From a checkpoint of a small image classifier: norm groupnorm, batches of 128.
Rows from block 6, named by matrix and row number. Rows with one number belong to one channel. Each number is 500 + 25 x the weight over its row's rms, rounded and kept within 0 to 999. All counts start at 0. Numbers have three digits each. After the name is the row's rms in percent of the matrix's.
# c3: 3x3 conv, stride 2 (model.blocks.6.c3.weight, 240x128x3x3, standardized in use), inputs 0-11, a 3x3 kernel for each
# c1: pointwise conv, stride 2 (model.blocks.6.c1.weight, 240x128x1x1, standardized in use), inputs 0-127
c3.1 100:530512522477486491468473462532520519522520509527530509509508463512491486485478478504492499453461469454458444566574556557535536522516518518522513494505503493503509528507504529503513506498511532551507561508520502501499545539546523521522542535542497489481465485438486502477475494496461466483477499488491484507496490507509500523
c3.2 097:513514522527511532495525517495485513498482498504492514544545523539520526516542524501508514512507511488502516472472486482471511505493493532515508525487491518499503502501502495504486492488496498511521501504503506515517481490496478459487476456482502524496522509514517519517529529548534516530533541537515522521498493502476507507
c3.3 101:490510505502512513493510517505505509512490516526538525478507523505495531521519498501522518477494503468502508477476499451475496495484492518510514502502511521502523499515538499494517518509504495515485528498513521515498476470471497484485519502500511528507512514513502521519535507513503493514483496484520509533511508520515502516
c3.4 102:518523517492493461505512491478506526473495500507531519503514496521502509509514509501499499482482470528505509504499504469503520487489482527511516508505515509493512531514516515500486521519495522525508551515530541516518475483491479494493485494496499519512495502508489507502524513508505507490506506496489500505477494492497513499
c3.5 100:535515519540515541532532532522507516513507504505504524538517517529515529514523504535528533546533535539532539444443464444470481457462478529524519507492497504499494521516514506513511517532517506500516500513524509495518486489498490485481476467476499510477507499490505523490489482493485466490502475499539534529526508507511504495
c3.6 100:486496489500488487461472453465491505527502509502517515457447470469453470460448480497505502517504525497502505463464471483475505508488486470474474457453461470468489504511505468479494505506510531535525548521535522542545472479493463473473468485493440445458462475484457441455503503493484496491494489480506511495492495503499499486
c3.7 100:508514502532511500533506487494520498530504514535546533472467480461478475463464476508508506532518514544527529474475483439479468517502513484483478485494473482478491500498501464478487495488495528487522494500493504494505474483483488501494496502505491491494487474474482477469473445442482453447487454464522531523525506514516510506
c3.8 102:512523490502501464477460463499491504509505479520513481515518507514511507508507523477504494478498478477491484484497480506504498492491493477449452465477457462458464510496505514495505487495484511539526521528539499526526471460470467487457481484448515509508507498500502501509502478479493481499480488509501487516487474503509508520
c3.9 103:502486486511498489532517511496511530534514531529523531482495520492482522486490520479475496496493506528518530505491477505485483483479476499491479490483476489476485533544539512501514514514511510528512551511554527536549470478486489498495487485491510504522479494495495503520495478460457450430436450438501512491490489494465481464
c3.10 100:473513494480495494499519498484495509481490506514494496492488501509489513541528537463479468495488508515518513490514486468511486468487478518510497486487480485480491484479496483484488510493501524500483526486492556517527490500504491494493511492493511513543524512529538533547530530489533510507515517503542549559528528537519499510
c3.11 099:469507489477479470469474467475471532504476503477487504464478483472465479481465470500507501481488497477485489434427446472458492450437475439452455445468456468476484495488495500484481496490491535549540549518558553565544476474514466480479466468481473447471483475487466470471497509506497524489490495475491497482483491491506502499
c3.12 100:506505516487479478510493493498498493509505501531539527500513508505483497516495524492501509493481508524507536539522506502488457509488463498491488474477458463456473515504520474467479504482503526504526514503526515515515473476473483498478488503498528541539494490507500471500487475478453440434489468470510510522508496515486494505
c3.13 102:537540504506520492511507457481469502503494482513497479458475464470484480446453442522507502502522486501489459527544518510533524522550538464471476457452466491459495501513511497491497470474479477515488521524526499509490472472501464462476492472483460480517449494470445472460491489490480498483462487473491492509471487484503500498
c3.14 102:518497506473476456439425478492502494507530523486501504557531542546525540558549525490497460439488442411410424457471456481475474454456477496506497486499508477497505504505496503492500497502490513549533503509488515522476475508498500509532493514520509513508509516532512509519513514525519517524538535527467479490457480472488497508
c3.15 103:498490491481478476480479479499497509485495468504498478527523501525504516526523517494462483493479473499496489538514532531509535522511533490478463468477475462470484537533536540525541529537530526531523546513534526511538515497506485492474499483478495482490473486467466481498513491504503514512484499489485483493499501494503496503
c3.16 101:479499485462504496474504456508516529496499521510510508504512502502499514482486495479505509468498507517510495483489501479512504486501455439461471455485488460466489527533526532516530507515504504511506539508523519506512493492487484492502479478485442464456472481479462480445494481494494507482495498485494495489500501494517519493
c3.17 101:495495465509494480519504470505507523500489504539511520478470488494493519516518508510494480511489486524509491527481502505506469510485473509513502503506514544525537516490500514503514539515525504500482524507510505502495479513510497514510517518526451482474461485460456474451497492495504504512502512517512524510513503506511506500
c3.18 106:470481497490489480516519500509512522521513506514501505507506467510486479484490480466486505472488504523521518525499520501504512480495485522514519493488489525507526493494495508483494492501496540568548574536578529537531490478486489484471502482485497514495492497490506503495497516521482505515471506507514510524512490514533517528
c3.19 099:495486495483472446459431429490486489497476487502503494535502540519512538532504486449433463430452440430444459475474461465453454478461473510493496498481500513501509508506513512511523499504516523536521510511517543552522508508506482488506503503518514506518537516537531528528553552553553529552549561539473504502464488495509511521
c3.20 097:507501487522494483516501490519525548550536550568546566467461483439452472468451487498489499497503509509488506482492468509513488509490491474483490470488474488463466523511512499491493507499492534524503532526515485507505495499525513513524517506512466473487471476490465451476462438424444462421455437439504511516508489507513519507
c3.21 097:480443471458457458474438473513536527515531512506535520509490491497504501496517505497474469448455450478456467483473481475475483495489479494508507486484494481502505486475488472468472483492478476462482461473470435439454514529528519519519518523523485501530487518529499515532460491476475508490473500505487476487479489480502487501
c3.22 103:520529523521503517510523509495508509496488494485480492544537523530516507520525512506521516507500512502520514497509478494503496500507488534518519513506507522513514515497510490479482470458466522519525506508493509499502488492493487485484483480482481512492481501490484504499505509502490491485492495490518514533512491513502496509
c3.23 104:509532526528504511513501511504502507517517512515525528500459519487483524525515524509518513519500505497495512504502517485471475505484490511515514477483484485486503497503521501507510508518532538516514517503510516511504487501494481497494492508519519527511514514518514524526501481463508455473489460459540533529524515510520514519
c3.24 102:520514498508471470512490466504502520524495510518519518507511497513505511519493513505512528492492514522507512461466459468497450469484439481460470458482462474450453500509508495480510518505516515506487531513524526525521458460463482479470466468463511503506516505515492489494480448460436469449435473471508501509497488504511503503
c3.25 101:503496496502492490501508481509509519527503498513518510527531515532502502513490505491499509506497509520518533448453447431490485435475453497464483487476499477463470521510521503490499518527518532521531517507536498509533474484480503496497493481486513526520513502510483489494498491501481489492496488503493491490489488497504486489
c3.26 100:509521495487480494475469462488472522464470476483465457475493473463469486448477436525503500509475481517493469513483497497497529500494476481488485469436448501462500515522512503499506490498480479505481529510494511507491496480517482459460488463457448470471458483469468489485488473482499532486484520521481472500466479488487486492
c3.27 100:513539515536526514525543532476462501492487484496496494517522514479498499480479470494495495525516502502511516457495497504494492505500509498503514493503509507502503499505501502491506491487486513515509511499482506478462476484491486492499483494482489509508503521518519545543535507498521505495532499516529515529519508519534508535
c3.28 098:509518480497511500462466455497512507509495513509527523501508513494497508499524512504522500490497495506485508497480495479473461461469480494496506474474492467477506501500511489487501496503514486491498498478512492485497488495516499498513516511523507528529486520525489512528517512500496496494480496453497514515493503490492501495
c3.29 101:530507530492507498546506512521547536519528520509541529541541513539517515547546542466443461409428411480440424543551541532532541514549505520529523505511505498510508516502512519493502511515511527498499531488486498478490527537537522521523517524522514531529519542530519538542527533516507515506523538523502504514495499499499501509
c3.30 104:490493509491493546495534547527497507516475501536507511495508536496496552543539579510491476499479503496520523513497487517501513479499509500496506484487502481487486470481509485509533511524545522516470506528485495507506544523519518511513524511508543521540530521541483506512510545521504518517490503496487489481479478480473483504
c3.31 101:465481499503499502509512517430426446465499495428474471497510551486492536528531550504495506507504509487482491526467521503481532550536561434507507508513529506510524496504529485489509509518536499507527509483533486486504413451449482491494475478499508493498480469472515484510496503512513500513469493494515528520536521528518523523
c3.32 099:533544534515527516508518476523514517505514522490494485524535503505508487425444440521525539540532549545553533477499499493508480471487444510514507492512502469488484529552522543542539516549536502491485491495504483503514513488492476478478476455462479470482465473464463459455509498489476485472485470499497489495499487466485465454
c3.33 103:519516516507492506505502501539533551530501542545527543467459480466487458474492476501503503491485501488495503530490506513480480495510490498493486490488479495497489466471487478485490475483485473478487480481488457481469533522532518506517529520516490482495474493467489485476450443453439464437462447428491498498503502505492509506
c3.34 101:492525530517526523515532535513499537494478494485476498517520478498484473459470478509523537537513504516514505460467480465488507494485498487489485487493474474472476532525517518515503503503503484501477505482507469471484497507522493499506484495494474480487486483479494486490506495496498495470526489513493505504492496476467486476
c3.35 092:516515500500502515506516511534526531509523508515526527525524532525513531530553563549534525525511518517500520523537544526535527525529542491506494487502487481487479527537526533535533536547533526523533532520522494515510496507492480493475484494484552530519533520513522516509528523528518517525504503519639599634587545582628595637
c3.36 098:526521533535523518508498497494492501501489504533519515528532541495487492532526534530525535499498506492482482534536533527516481527532506504492513493496516500497518495464485482449471489487491500510511523474505458460481505480497503495510493505507490477473472465454512456496504503497517510515511508515542519541516501510518496508
c3.37 095:497488497491499488484487495545554568558533544564554567486479475499481487494471502477455466491436424498469456505482466501470478506492469536528539530520526523519521507506518513510504511501497487470450482485454508478484555539553537524532539537539497499498523527524517516510534534511535541541535559540473480475483494490481515512
c3.38 097:499498503495506517490516517513506542523508522513500522568562542542513545516514525488492514490493494490483504483476501481489512491483515528520520542514525533526538501476483477457458472461465523535522519505515492499500520519535532514534526519534541543528539521526522529520441451459448452440478456476513516516501509511502512507
c3.39 095:493492509487481476459453482479511496530549527513531504546543522542516528527524520483482480479478465489471486488501479478516464517470490467537515532543545507535542505491489512494480512497500512501512510474499492475501456489494523519522536522540522506506510498495493488479457491505447493523448515515478516470523515506490515468
c3.40 097:483483511507505522494478493516517492503495492502496488511505515498491490459467484518516546523512523524529541480453457460463468483458495481496497502504507501500485539567561559558577572583581514533512507519539540547548463444436464470466475477464479501489478479484488474487511528500531507518527520516488487499465471487480477475
c3.41 096:516483503505509504535512518526500503507517523520506510517509520511522518536549543481478469459472465471454465527526484527524526537543500510530505515519517499517514509481515486468499505485508487480492479484489494492471508495497491491479487475476488502486502497466516493478530540529525516526547538529519509517504502498525517521
c3.42 104:527519534526522518541527553545541541553530531555533538490501483493480484472483481484479495485479474498493509535502528507501500515511515520505514513508513521509519514490488493471471472469472480478476507473492481448467522512511521516513522518510474493481446472447474475487487467484459461461469446470506484490504486490497484486
c3.43 098:486533533484529496488504515562555574526521543533518560503515506522504500481494502496498506500486480497477503496491493506480509492493500553530549534526532540527530550537548528512511530509498507496493509489502492485491557538542532524530538529533527515489518511494500505482537525518535555541527532544491479485473478467500490479
c3.44 095:521518521508516511513510497490500502511481516513526512484485514486497502484471495552543546531535549545533544494503485480481483491487499523517517515506484502502496492477484480460452503453455486502523496502511481513519493494492496494494505506499495509491513511498486507475482476482483477493488486491487495497480481483478482479
c3.45 097:505504521507519516491511508531526561543534539536529561526526529523501555489523520475485482512500493497510502492477514478511520436493477536534543535519537526514530523517529540506533521529531511524500522521526477504503541537545545525545543524541513519501497503506489505509476456461458481471479487499475498482484500486459491461
c3.46 098:523487517525516507487492499511500502486490460503504494537510495518471485496489501507495460491515475485490442552525521537488493497528539439517488493515499500527521539524519533498496524508505504482508501469497498480520474533485501526497511537502499504507464481495475495509483490510504497500518528528469511474521517482509516480
c3.47 100:522526516537521521514535517514491518496479486480475496529524513512506474526522500531528554521526524502523513513516509517498482518522507500492502517497508519499508504494501465459481460459483462483460469472448447453462542516531515514522531518520523512506482491467504468493505480512484475491497478501498494506471482484492483483
c3.48 098:574542520548535530543542525492507498482494470487501466512521515511521521521493531513485507518529528534541531478511522493505512481510511468510461483515486445475470531547541519524526511528525492509499507500535453460498454489450458493472425454431469457477460436447489448483506466464469485474439447450478513508515519526490509495
c3.49 098:559546549553543524546526505490513494507489500525533517467477494450493502474477497511514540527529542532532538492491467485474443502487445478505481484521479453477451515522513484498501497509521489472471492483490475502471433466447486495485474476467454469475452462455448470462494468477458445462451450436506520517508509522490502503
c3.50 096:510515494515524503486497475508525478535523509492536490442433463451458468458467486513529520518533538523544532480488458468484472464478468488483485494480478499486490500523521517539541518539542501540525521549559527555551498480473487471465469463459471486463474473466472476466515511495523529510502504475473483476465482475457469455
c3.51 097:520512514523515490486505492567553527560558542575567550517494436542510489526523504487502514477506529480500502471475453476489436484489477505498505509518495505516495508503481525500480546543511470480506490485493473478484556540527554560546562546539516503508507510505506497491512497505483504487480498501502501513503515522516514523
c3.52 098:483469475481478474490492484445474480475496498473486479457453530455482510530517554498480504522526525540508518485480512486484492502509521437484492480498504465487487467498518493519541530554559476479561495502569530554568426451460474477483456460470469463493458453477485478504446476502476482507470498494453499472505510509478506491
c3.53 097:473503509463482496476482499495491482506497480490494492494467465469470437453459475510525534523520523518509508457475466454485458472501465464490458510519493470491470493493494510520511529525528492493491497514516507509522481507466510521498486507489472480478469460474493487489486507491525512510515517518490524497520522511502521501
c3.54 099:505526534506513521488485494471516515463488503481465490525510516490515468492488500500525531521544545504521515501483511475480481516500503508509514523513514512500515493495512454472477452449504466471489469479518481467544509517543529516527507487514501502504469473457476450467534518557525536545533531570518506521485496483497471464
c3.55 099:470506525507520532487484491507511527498493494495467493522527510515522499525544499505499514484493507483480482524502532506526531504527503537525493530500493537518541528520531532506515510520512500528517489502492479498493549536528546505535546529549514502494480493459507494509491485496457473472468487503460470476477465452473459470
c3.56 099:478462500466473477466468479508495506486492461493487481491488484520499502506520494489465498468467471465442465519487482525506516540513510461464450466479472465473485524518527546514520527533513533557521589537563528548542512518512494519503511517509499486463475479468467457479521502494482476497470472477460461466448454453448444449
c3.57 100:514524538524516522522513523517523520517505517517518518477475513489497489491485496524517531524513525520509530515510499501501502519491512552534548538518523532528536492492502480496484488474475502517532505523523503519516526511511509509504513508506469483482459459452442446438485497513504494498492488488547540545525513531523521521
c1.1 100:496525500460554502516518515478473498505490500469517467491495529493483527493487513446473516476527508465524539529503516513489553539509529531500472479550508515507508504515502471546561479516555508497517510453498476492498524479456479479483481470511547523462493495473524479480483496502461462495490501508493505504464490479494433499528495441496481503493534511475484459521484533508496481526517
c1.2 099:511483531509476496508529456517533487500507498526527539467459492496526526465521551517487423518527453530504495485442477525503498535474476463527513525500515532514498515526535540516509509464504538481522447483465517495485458466478507504490457495495500485441533543503501502485506503473516486496501516516530490505507511446502525507490519531480485495499537510494479515492479485492530453503511
c1.3 104:515509506504480495514518484518494510532479545497523495525469480500489570501509489502524488472512473536523519460506498503501508552492512489528557478528537513488514520508517495506464495433489476471537477399486545490502479477503478479481467511499536488450540513515524506488533505480476509493504522541544545521484473520485513509509507485524501500465515518489476506468486505461508506516508
c1.4 101:494509509482516520514530503499516502528471518494507497509454481516486548497463533526524450452481471548512548474513475542518521538470548494522517485507505517504519516536495519516474465479486509485523488445513507488493486467494513465474454484510516488448521515498532506484510502510483483521521538535529551539503517527494518522505523472528476547478518481478512500471449460490469498491532
c1.5 102:516513517540460488517519478497469493503506509541522529446422483473516532478515488502494441503503464535527515504482462536528468535488496508506549520517513503479531520515506540513514536437478503475523457484476542505462491495515462490495507507491473478459533527503509482512507493473530494486506516509544506505497466487506524512467518530489520497540504520516476529470476473491530485513464
c1.6 102:489509463513476474479508489457507515485519485504505497528517501482507519492467519511477514479543506512489503508510488513512540517461531512505514457519481451512519471509486522541490502488487485476518441508454503447496538485507528490491453503491484497527488510509508545529482499509482488482510501502499534512514521524501527493481540433468468512426498435488525511428480502484459497458514
c1.7 102:519518486533481508490498515481456513502508497530499478511516496506490544510478491547496516469493486534512522489516502486479493509484525488505518493508503493534502461532498542517491480441504440480548482499469555483497513527504520479478417525503450498502493505520485531484498499492521502486525496509518540528491470554537525508462511463458460524455518488499528545440479479487500510479492
c1.8 100:505508528491513474500535468500467477492482496486517496512518533478465521506483530513502505489529497536531542503513511549523509533462543516518508498514506496510494526529459524492501447502492505492508509469474483492493513444458532498505498477488486500428516567488511505492489516451498467493481511511532531537487519535466526514484547481503490447467526482487480420520489487504468496488508
c1.9 102:505523470496491495491505505468473502458525470510509512503456460488526539493518493488503525427573496510507505492506491523500553522455509507491497469530547497514515473499500506535529512490504498447536505491462512498510510485524499456463499462509537486529516469511473524520495458515469458489507526478503554493474496481475471527519513499476541486493508502469509475498476521437458494498509
c1.10 102:469482501489502503502525501524533530499501522493522479510472435503475519504464521510501462473497483545514524480523468534510531495504512497548533523474537527476449486466481513475475513469474521481522475486459519487524482537533497540489469527505496486504473473486514529509477484493451512468498497503528493518517507538535500460484491515472500529470481514512513476487431451464477506533552
c1.11 105:484479464490455459489515479471532495490500518488483522531511500471507529491493508497516509508519514535516523499508508529535528501467519535479525429515483452504517500499496527515512540479509445472518443539421516495515518482495514494517482525496474463542495513511498501483496492457490498502526502520534523529528510496515524454506556485503471503455505475473504497427486507511477483482488
c1.12 102:489525488499479498481502517491460519498525510517496504502506523577506533514521504515497486442504486550514525492529498485489515504482556488482537478489490487515515485531518479495469463428448499486536468463500512498511515532494508451487442481532469497507516477530510543506536478509479491519515507533542535530488514524502494537531505481509473496474546475482520496478490475489497490457465
c1.13 096:512498505496534425504534443499475464486443498485492515537497531536527523523533519480519492478525453539539541467524487518516511521473517513497538478525523486513512497516514495517518502472504495474504488446483496502501519476499488478506509464528538485423526530543519508467528504479493487490512498532543526515488451508500500511541513510496509477505529487490479451469530514491497496507502
c1.14 107:478546516471465491490499514526522481475511532472501514530465467510508586494488467482493511514510480527493511514495499519518551545511511528515522492532484494489547509544551487515473498502487453421531467485489543481474513481514513505488496524482508446507539522531473492497497493511492491462510515513457527507505501486469510479488527497517507508528438489498473450489501508498514519518504
c1.15 106:465505524467509482544525495464518515502519506464525508503497475496475532494476516467471423500475545506546535529515481516502528538459552517526496510508505492510503522518496507493502475503510494503519486497457490488492464515485461495492499505502514495519455507440533477512483500454430478472503521496522506520473517491503487485512520454452509514496516477498492476500431464506477494513550
c1.16 102:483509500490505474540512500467510507515523496486497480512505481519477526491473502453483440477487522541523528509526477506533514512447552510514527474522498447508526514522471498495458499441462468478505463495473503512529456532497480488508512501510515479526502497518535506501501522455437513473541499503535512509474492489507497485483501500484524480493534461503510508450458437491454507506529
c1.17 103:481483495489494523501514528467526517507514486469501493512493434540525532546508524527524466466478514520530517509511439510532495509455521529494511512497509506501496496475519479485491513459475514456516455514472510495512470515502464479459480509502480502526474475515523536481503497428477484482495497508526501542496485526558489454493497497464504523521477481498539534510454433503484523498517
c1.18 108:480526491495505493504559491496519504509495519522528505527491485494505559474512516501484510453510490519512501491499481528481540540482559490531488498514513481506532508507511513527490504484494506488553470451462531499500500490494489472466481492504520454487522493486525519464457485473483454502519525550534529544508511524517534503506523486521511527465528485507511479482468501443416479528537
c1.19 099:475484511461452479518520477518544487500435542445472544554478477497534555518497485501513482537494446488507496474491540485477520473527483463494502486483493470506510494519541474514488543505496453489525502501477546505500504467492519501528510510511536504488537492549513487450530457491487469455516509478517516487546492490496445477520509509507499514493484498484497481502511503519484494496493
c1.20 100:502537454512515497487516520473466498445519457510481531506504509506540521496522488475509526481553487539496516484495495512492521510468507505499510477494491460513500458517509520512529465460518499457527484475434512492513515523502495455474455478526469501497541521531478559489503499478511473441524480482502523494476490499495508504514498505439507475474522457490516480464476518468465494477456
c1.21 100:449539504445476472475458515525505496498480511454509509509526509529495568516513440494460537494482480492472516545480498509499490517506495518492498522472484482524524526518531471516517461497472472478530495484512527497507490493507514489497524512510476507494519528493516475498518535510480508520502489555446554507474518496485518546542457501562512440510472521502490461472512508499500512507490
c1.22 101:510495530506515514481525493505515503517470517495523513496481496483482535460448566523505487491511485513487536495476500521509500508478511484530498508496531509486506510489447523533484451509492544483518515474517480498498509510506537488472500468491508537434506538504519523505531521492498502502447471495493472508505530549484510483477530491471479541480522492494473489484415469425453498493534
c1.23 106:506533486523465493510502516537470535505516516571500486482479540487491545517491467505528483518520511535511497471497469494491501515509481487546497485508513490493477482504493516476444516469448443521533474481521564509501492510513457510481485512472518515508536498525518541503530503489491470442511493518528491476469469506497535478458480479513507528468495496518499471457451468473461510521499
c1.24 107:479505508496500459487513475501464494488499495510507499506511512516484539512504496514503503481530498545519528485529490506513503519450533490511527474506484451492509499516486519466456492431444443484516481485469534528552489530491496496518504504483466461497521555526505513492495509447495529492541498526547525530490488493470547471467538522505500498473530506497487462426488486493466504504495
c1.25 097:500511512511493480502523487503489488515486523530489506508481497504505505504476549524505491478535485548498544497512481553529530504449558493510516507494495488488532507531464526501476458442467527476500478479456488480499510460457530459490457461523484499464523533510539514509479485463501485502500514516520530529490528512481554479485538463512466508452502467468500489459486486515470495459501
c1.26 101:480481468468492435496517462481527479488469521467487537545526493514541521540544523478521489482513444518524506497512483484499517496443505518482509489473493461538513503501530500508528473464511488450516455499456506502523526507475494471504475501511528472451543500547526528466551481475467498487524494528534486510488470502515481490526505510505487494496518469457492490459524515490506513483502
c1.27 103:530498505516499515493503504529511505467511491538503511515521510522500529542507521540535431505513453542501525497481473507521473499456503513501509508499509526517529516551529532488511493451491488466539505529472577495478465527517430502453513543492496475477510528510474508497521496454501501514542481516523475516478477445482526478480476493530488495483497480496495534482507480508527488507531
c1.28 099:497511510492469450516494500524492502504439525481503529521459485543517519523518516502497485481474462528534537494535498502515513519483523513512579496477495475519495507507516455509477491416501500487498473446461487476511500509500487473500481493516502514458511485544554521484528514518483514504484533534548544522499481526528479532529484478499485488512531485490498504443516505481493503486468
c1.29 104:509540528419534505516498518550528513543508500441515484485474509513439546492478514509485529496482486479501518537468521511497532525511515527494475476491488524495480506508529461496517479512499489513535482471502503496507448518492530503482471505514496498475453477445527478465499515502465481483517530529477535510522523444485473529531511512553480475484514521497489462510483494510520515514511
c1.30 103:509490507493489476525518476507512439479430475490525494498460531483462545497492503530497493531456479496543540472550530515501493506548502500544500489501511508480481508518474481501517531489506487523526506489499545520520501465504482484519531527519532514408508537515479448498496530516502548522508530484554497504478504494483503473513503531532494493488480505471467507478495477524490480480511
c1.31 091:502487488517484527495474493476492559494517479501519473482486504486479510507487508503480485523474618480494497489496507495488482506534544500541489500519477485498461488465501467464491503517478456522499485495496503498496496474473434512493522507506496531547508490463540467516489494478508519545499497496478479488472542488544470466477459510529516554519470496498522486483483482497465536482464
c1.32 098:517499501541506481564506423463490448532457548528518475483449503481489496497464478496456518504532493520500509447517525494506534516510500503510503514530513479518551490537474477533465518467482481516514483443524488493491532416505536492489511474519532512483503496471528481526497517515507505490530536484502527488501531511492498495477512478492489502475501494520501485471483510495482473483489
c1.33 103:495503497479481489482484514526446498526471502491499503487539511524502541493512473503510505523495492534458522524485431475522475515511498530498530502479484483508502519489475515475483425481488507532518500501535520490446518509543448531455476516471474486495477509497510520513504530534497488432494497554474488521527470524498553517528492479502503540526515492537464475461485503495533479492485
c1.34 100:545488483535487521497487530480504506484535494552490499486547495498523516527497537529508496507534482507481512519481514523512502487489485500531477502510496522498495488491531551503543481440511517474546454512462545514474493505455475489504467537524486511526513486528444554515531476483507496510508501469500450476488490466515499466484473493516482514476494480464523547468492480491543432495494
c1.35 093:508527502517553510545526492512518573501510504523508487526481521498499541533510503505517504533487516505507463511495481474531480482493508491492502515480504525520491499503508517481505517505500495526547517528518547524499490507525505483521522488526494450522531481548615524493517516486487507503506480508521513521462511521540523506475500528495481465514461486511517454495528489496516577463506
c1.36 095:547500500510525507449465495467527512478476502475510499483485522504525525522443511528453475497488488477482519500481529466511471517512519484447475480503489493508521514514531492521494503484508505480534512474525501498523516446493546468492493492510485507485485469458505532474491495482454502541542503540481547529521520518517493538571451522540510480477514481497543555480496502491508519504472
c1.37 096:501571499449472530523474530550545519515483468476522497499474525468486567511491471534503504543453490513519507463516520544511540559550460507540515490488495501493486511540508484517492504482489499524556493502470543497468482452500493493488496523510508503480503512439485472503501525483535510504486548493502528479481495503491517508516464501478476506491486478503521501487493475520510495503510
c1.38 100:508520528485494550451508535527480522503517481496521545475455493486500511493502533535527447436504447517505488486476476530491496515447477490503518514459513501503494509519494529542496466486503557458513509437456493490509479483489511499495474482486476515477496529506491480522512448493526491534478519509528515486479495461478488513498518495512514480492501522440478504535471480528539477515487
c1.39 088:502531511486512564494475516495492519491511508495515501486454500481489512516481498522503485488518528527504506469499484500504453514497531478512488477496495488471497509519483488481497477510487488497505506448528512492508472440476493493499471490491528490527524535475499466538511502494494475484516510503517525499485618469468518476468511481486470608469480516485499465520472496513482486496456
c1.40 098:507498496542455499579539457493503450548450549542532519491456504480499540497496493493508498518517481485495517465498517456498520520557484519562494516465480520522519469492504455507487505508500468536542515456504529505492518455513492520507490519508513515511522471490535483529490498551507514488514532506495494508519501486510476486481452478519487507472463495524505505536503510522500512504488
c1.41 103:510517524477515520481470487503520509547518487461511423505477536466430547503464483510497511532467503497487525505465537508528502534527459506496492505509473492512501533500521476496493488510483479488526523499544522478479506442450565458500493512513517512514496500491465473510527525525483502502489485516478535486524501509465447498520454472531499505505486489451485511480482503497469519523509
c1.42 104:518551491472494517483468528487477490487514471496514487503541498529497581525511501537509518455506502531495531513520490506492531527487528529498500479517521479477511507509513497504494478505498503467595502484446568511506499526516482498484479547516486525493495483501462531459529500490501498540535513528501533520506503501492504538559501477500529474450523525524507517504468494492493480522478
c1.43 099:523536500493470533519493523518552483530424515462463495517469480449494525505507456518508510486476438547491507470513519519503516498541477526555549509517508484502509530532506478492507501506526487501537477490493515535529499427501510458535518498476527513464513487499525483485519495493532492489520515442498537484475512539538501491499479530489493502504482520497512522515536513503505501496484
c1.44 108:511484505538487508496526492492487482515505524503516486514494501489453533469443521512480516459486502527527539481538496512501499526501516476527527495533518518515487490501425518533506494516527525493485496496464473454487507517490511487495424484452448491490480511494513490504484504520491506469499510545534524527521505535526520510424519433476481538450532537514499505484485493506512494505513
c1.45 101:511549504487505532507520542527489520504511477478473509478468473455486523453520511506509487475472487537507513514492437566521521530472504518519543513452484517497504540532479516521528467469495536482522496497475487500489495467487497503530528494461454511503471531502507452502484497476533496520494547490498536537439490484506533528499533509488516502507487461448466510513516497517513475505491
c1.46 086:513481473517488523502464556483492532495543476522496473486502478483471515493461464503491503516466513475506504561493466489513459497512478514483466496497492467464468506452506481474490495508488532512516480559479521472476492583521445512485502539462451506528480497482469549554495514516509513489484500500493460499481452520490508511511505495484497467497501471510484556497492485499519515496488
c1.47 101:538480500541502507461474523494486482533506510504520489473477442450473521466444494486442444503498473487484535504479490503505499548505506539539501515548515505510520528460519469531533517491527550439513482486493513471514493496516484508476482516513514501488496503472445501516487512517500510512518492519480499514522474499515491517536501508504540476515518534531500559503455485498506458534482
c1.48 095:521491516529504520528491501436495539516538499554501449474448486507461495473463495520498494483503577512504528512513486521503512525474550535533492535516505494506496514494494474466484469487472478480497497490478508478504456486467469474443504480515522503564504500488548518547490499500474476484518509471483505495495505495529467492486490461496482523481515459481505528479444490499475498501511
c1.49 104:526490496524470519515485493436439515518519444526502456516496491506461504485490502522496520461492544526516542476556478493492530523474550524521508502524516491499506482498444484473493491424478483485482492492516491508529491525503513475495513484471496489535470504517518518538502517513447488478532515493504528499488513507518492481482514494470512517479537506500510532435478471452460519498506
c1.50 093:509512477537480476540541475484544477545480542529494446490507490489480501456484511491493491450529497514470496471497486528505554510502490490511498541494497500502508485491486467500454469481460510498494502527517491481481512489521529493469485490492533498548485492498477500564502503542476489438475515496472515497564535504515511502492481515451481550476518468539495501512497497479504485507557
c1.51 104:509567506506491518506484560511498500517526517508500435476454512503507527480474450505498525506500501527502521508516514498517529527499524502506506512502500456484543527544495477483443451459446447512515511427490517466457475471491524471471497517521510501488511507471497514494485534481494515487536518488495522495506517514477516512516501490489467490448521489471474510439479516514510503494495
c1.52 085:489478489510492510479477503469503529484612483510491485492497487510500485509489524492478498490500574482483483515484477485492492482492527478473484494496502487497497499479503493490494492480481490489488499528502491494501501514498495495499503501489491488672479479491505531573495497493491500526477491483478503485474507527517484478477482490488492516510489494485529520477487489477477494492494
c1.53 096:493490465530468520515498523453516520478523464531513486515523490518513490527474530552491487517464532469517492482507536461467456501517514457497507487501455498496503477495521500475475533482486456465501497510461520477488502504460470500532468522519479504551482478510479538505499479492493520517488507512515503518504512526555478457462478478520496533486464486481557570495513466516462489484479
c1.54 101:521485509556445515479470519466549504499536527520525475516500486467447520498475499474472462546473531504484493499498525480482487522535504467493471505522548502519497509477534483518485540498497526491520484500489520478471509467483506493492495537486472488554473479499436499513464480513488509508507511513503502501535505508554471499510465503518531492489494536516543562507492459503464478525465
c1.55 104:516492513481525510500490519489458479511497479455435486474506499498469472464500508484448504481478513494481498520454492520513474473480508516499492534518493506539495543509473485542540467497507548500480510510528435505530493526490498461523548456444477503492450516482500471487485520508483489535474510509451518526492494531497537529538517524493547504544503494495454508507513507500538503490483
c1.56 102:468499519457510466528537521485463464488529433476507484497490502478493536490505492442490520499479518480567522522513482525511519517487545549492485484506505503500501516504470504495543483503511483505518521532500485517466513466472500506536537491488508528502468555511474477505479520464501470527458517508526512542495517478489503498496571487467514477479516464457468479504507521500478454494497
c1.57 098:529506499541503539515536523455508506527480529555490462507510519481445555489439491562507494516475494497469509465494516479445508495540485472558487502505478531511500473494508541486506495499513493528544487519499543521474497487505488491495449512475506505494515508507502497466511499497515495460505482511501497513497479547539516491440513471474467544482491512533488541483494479487492499486527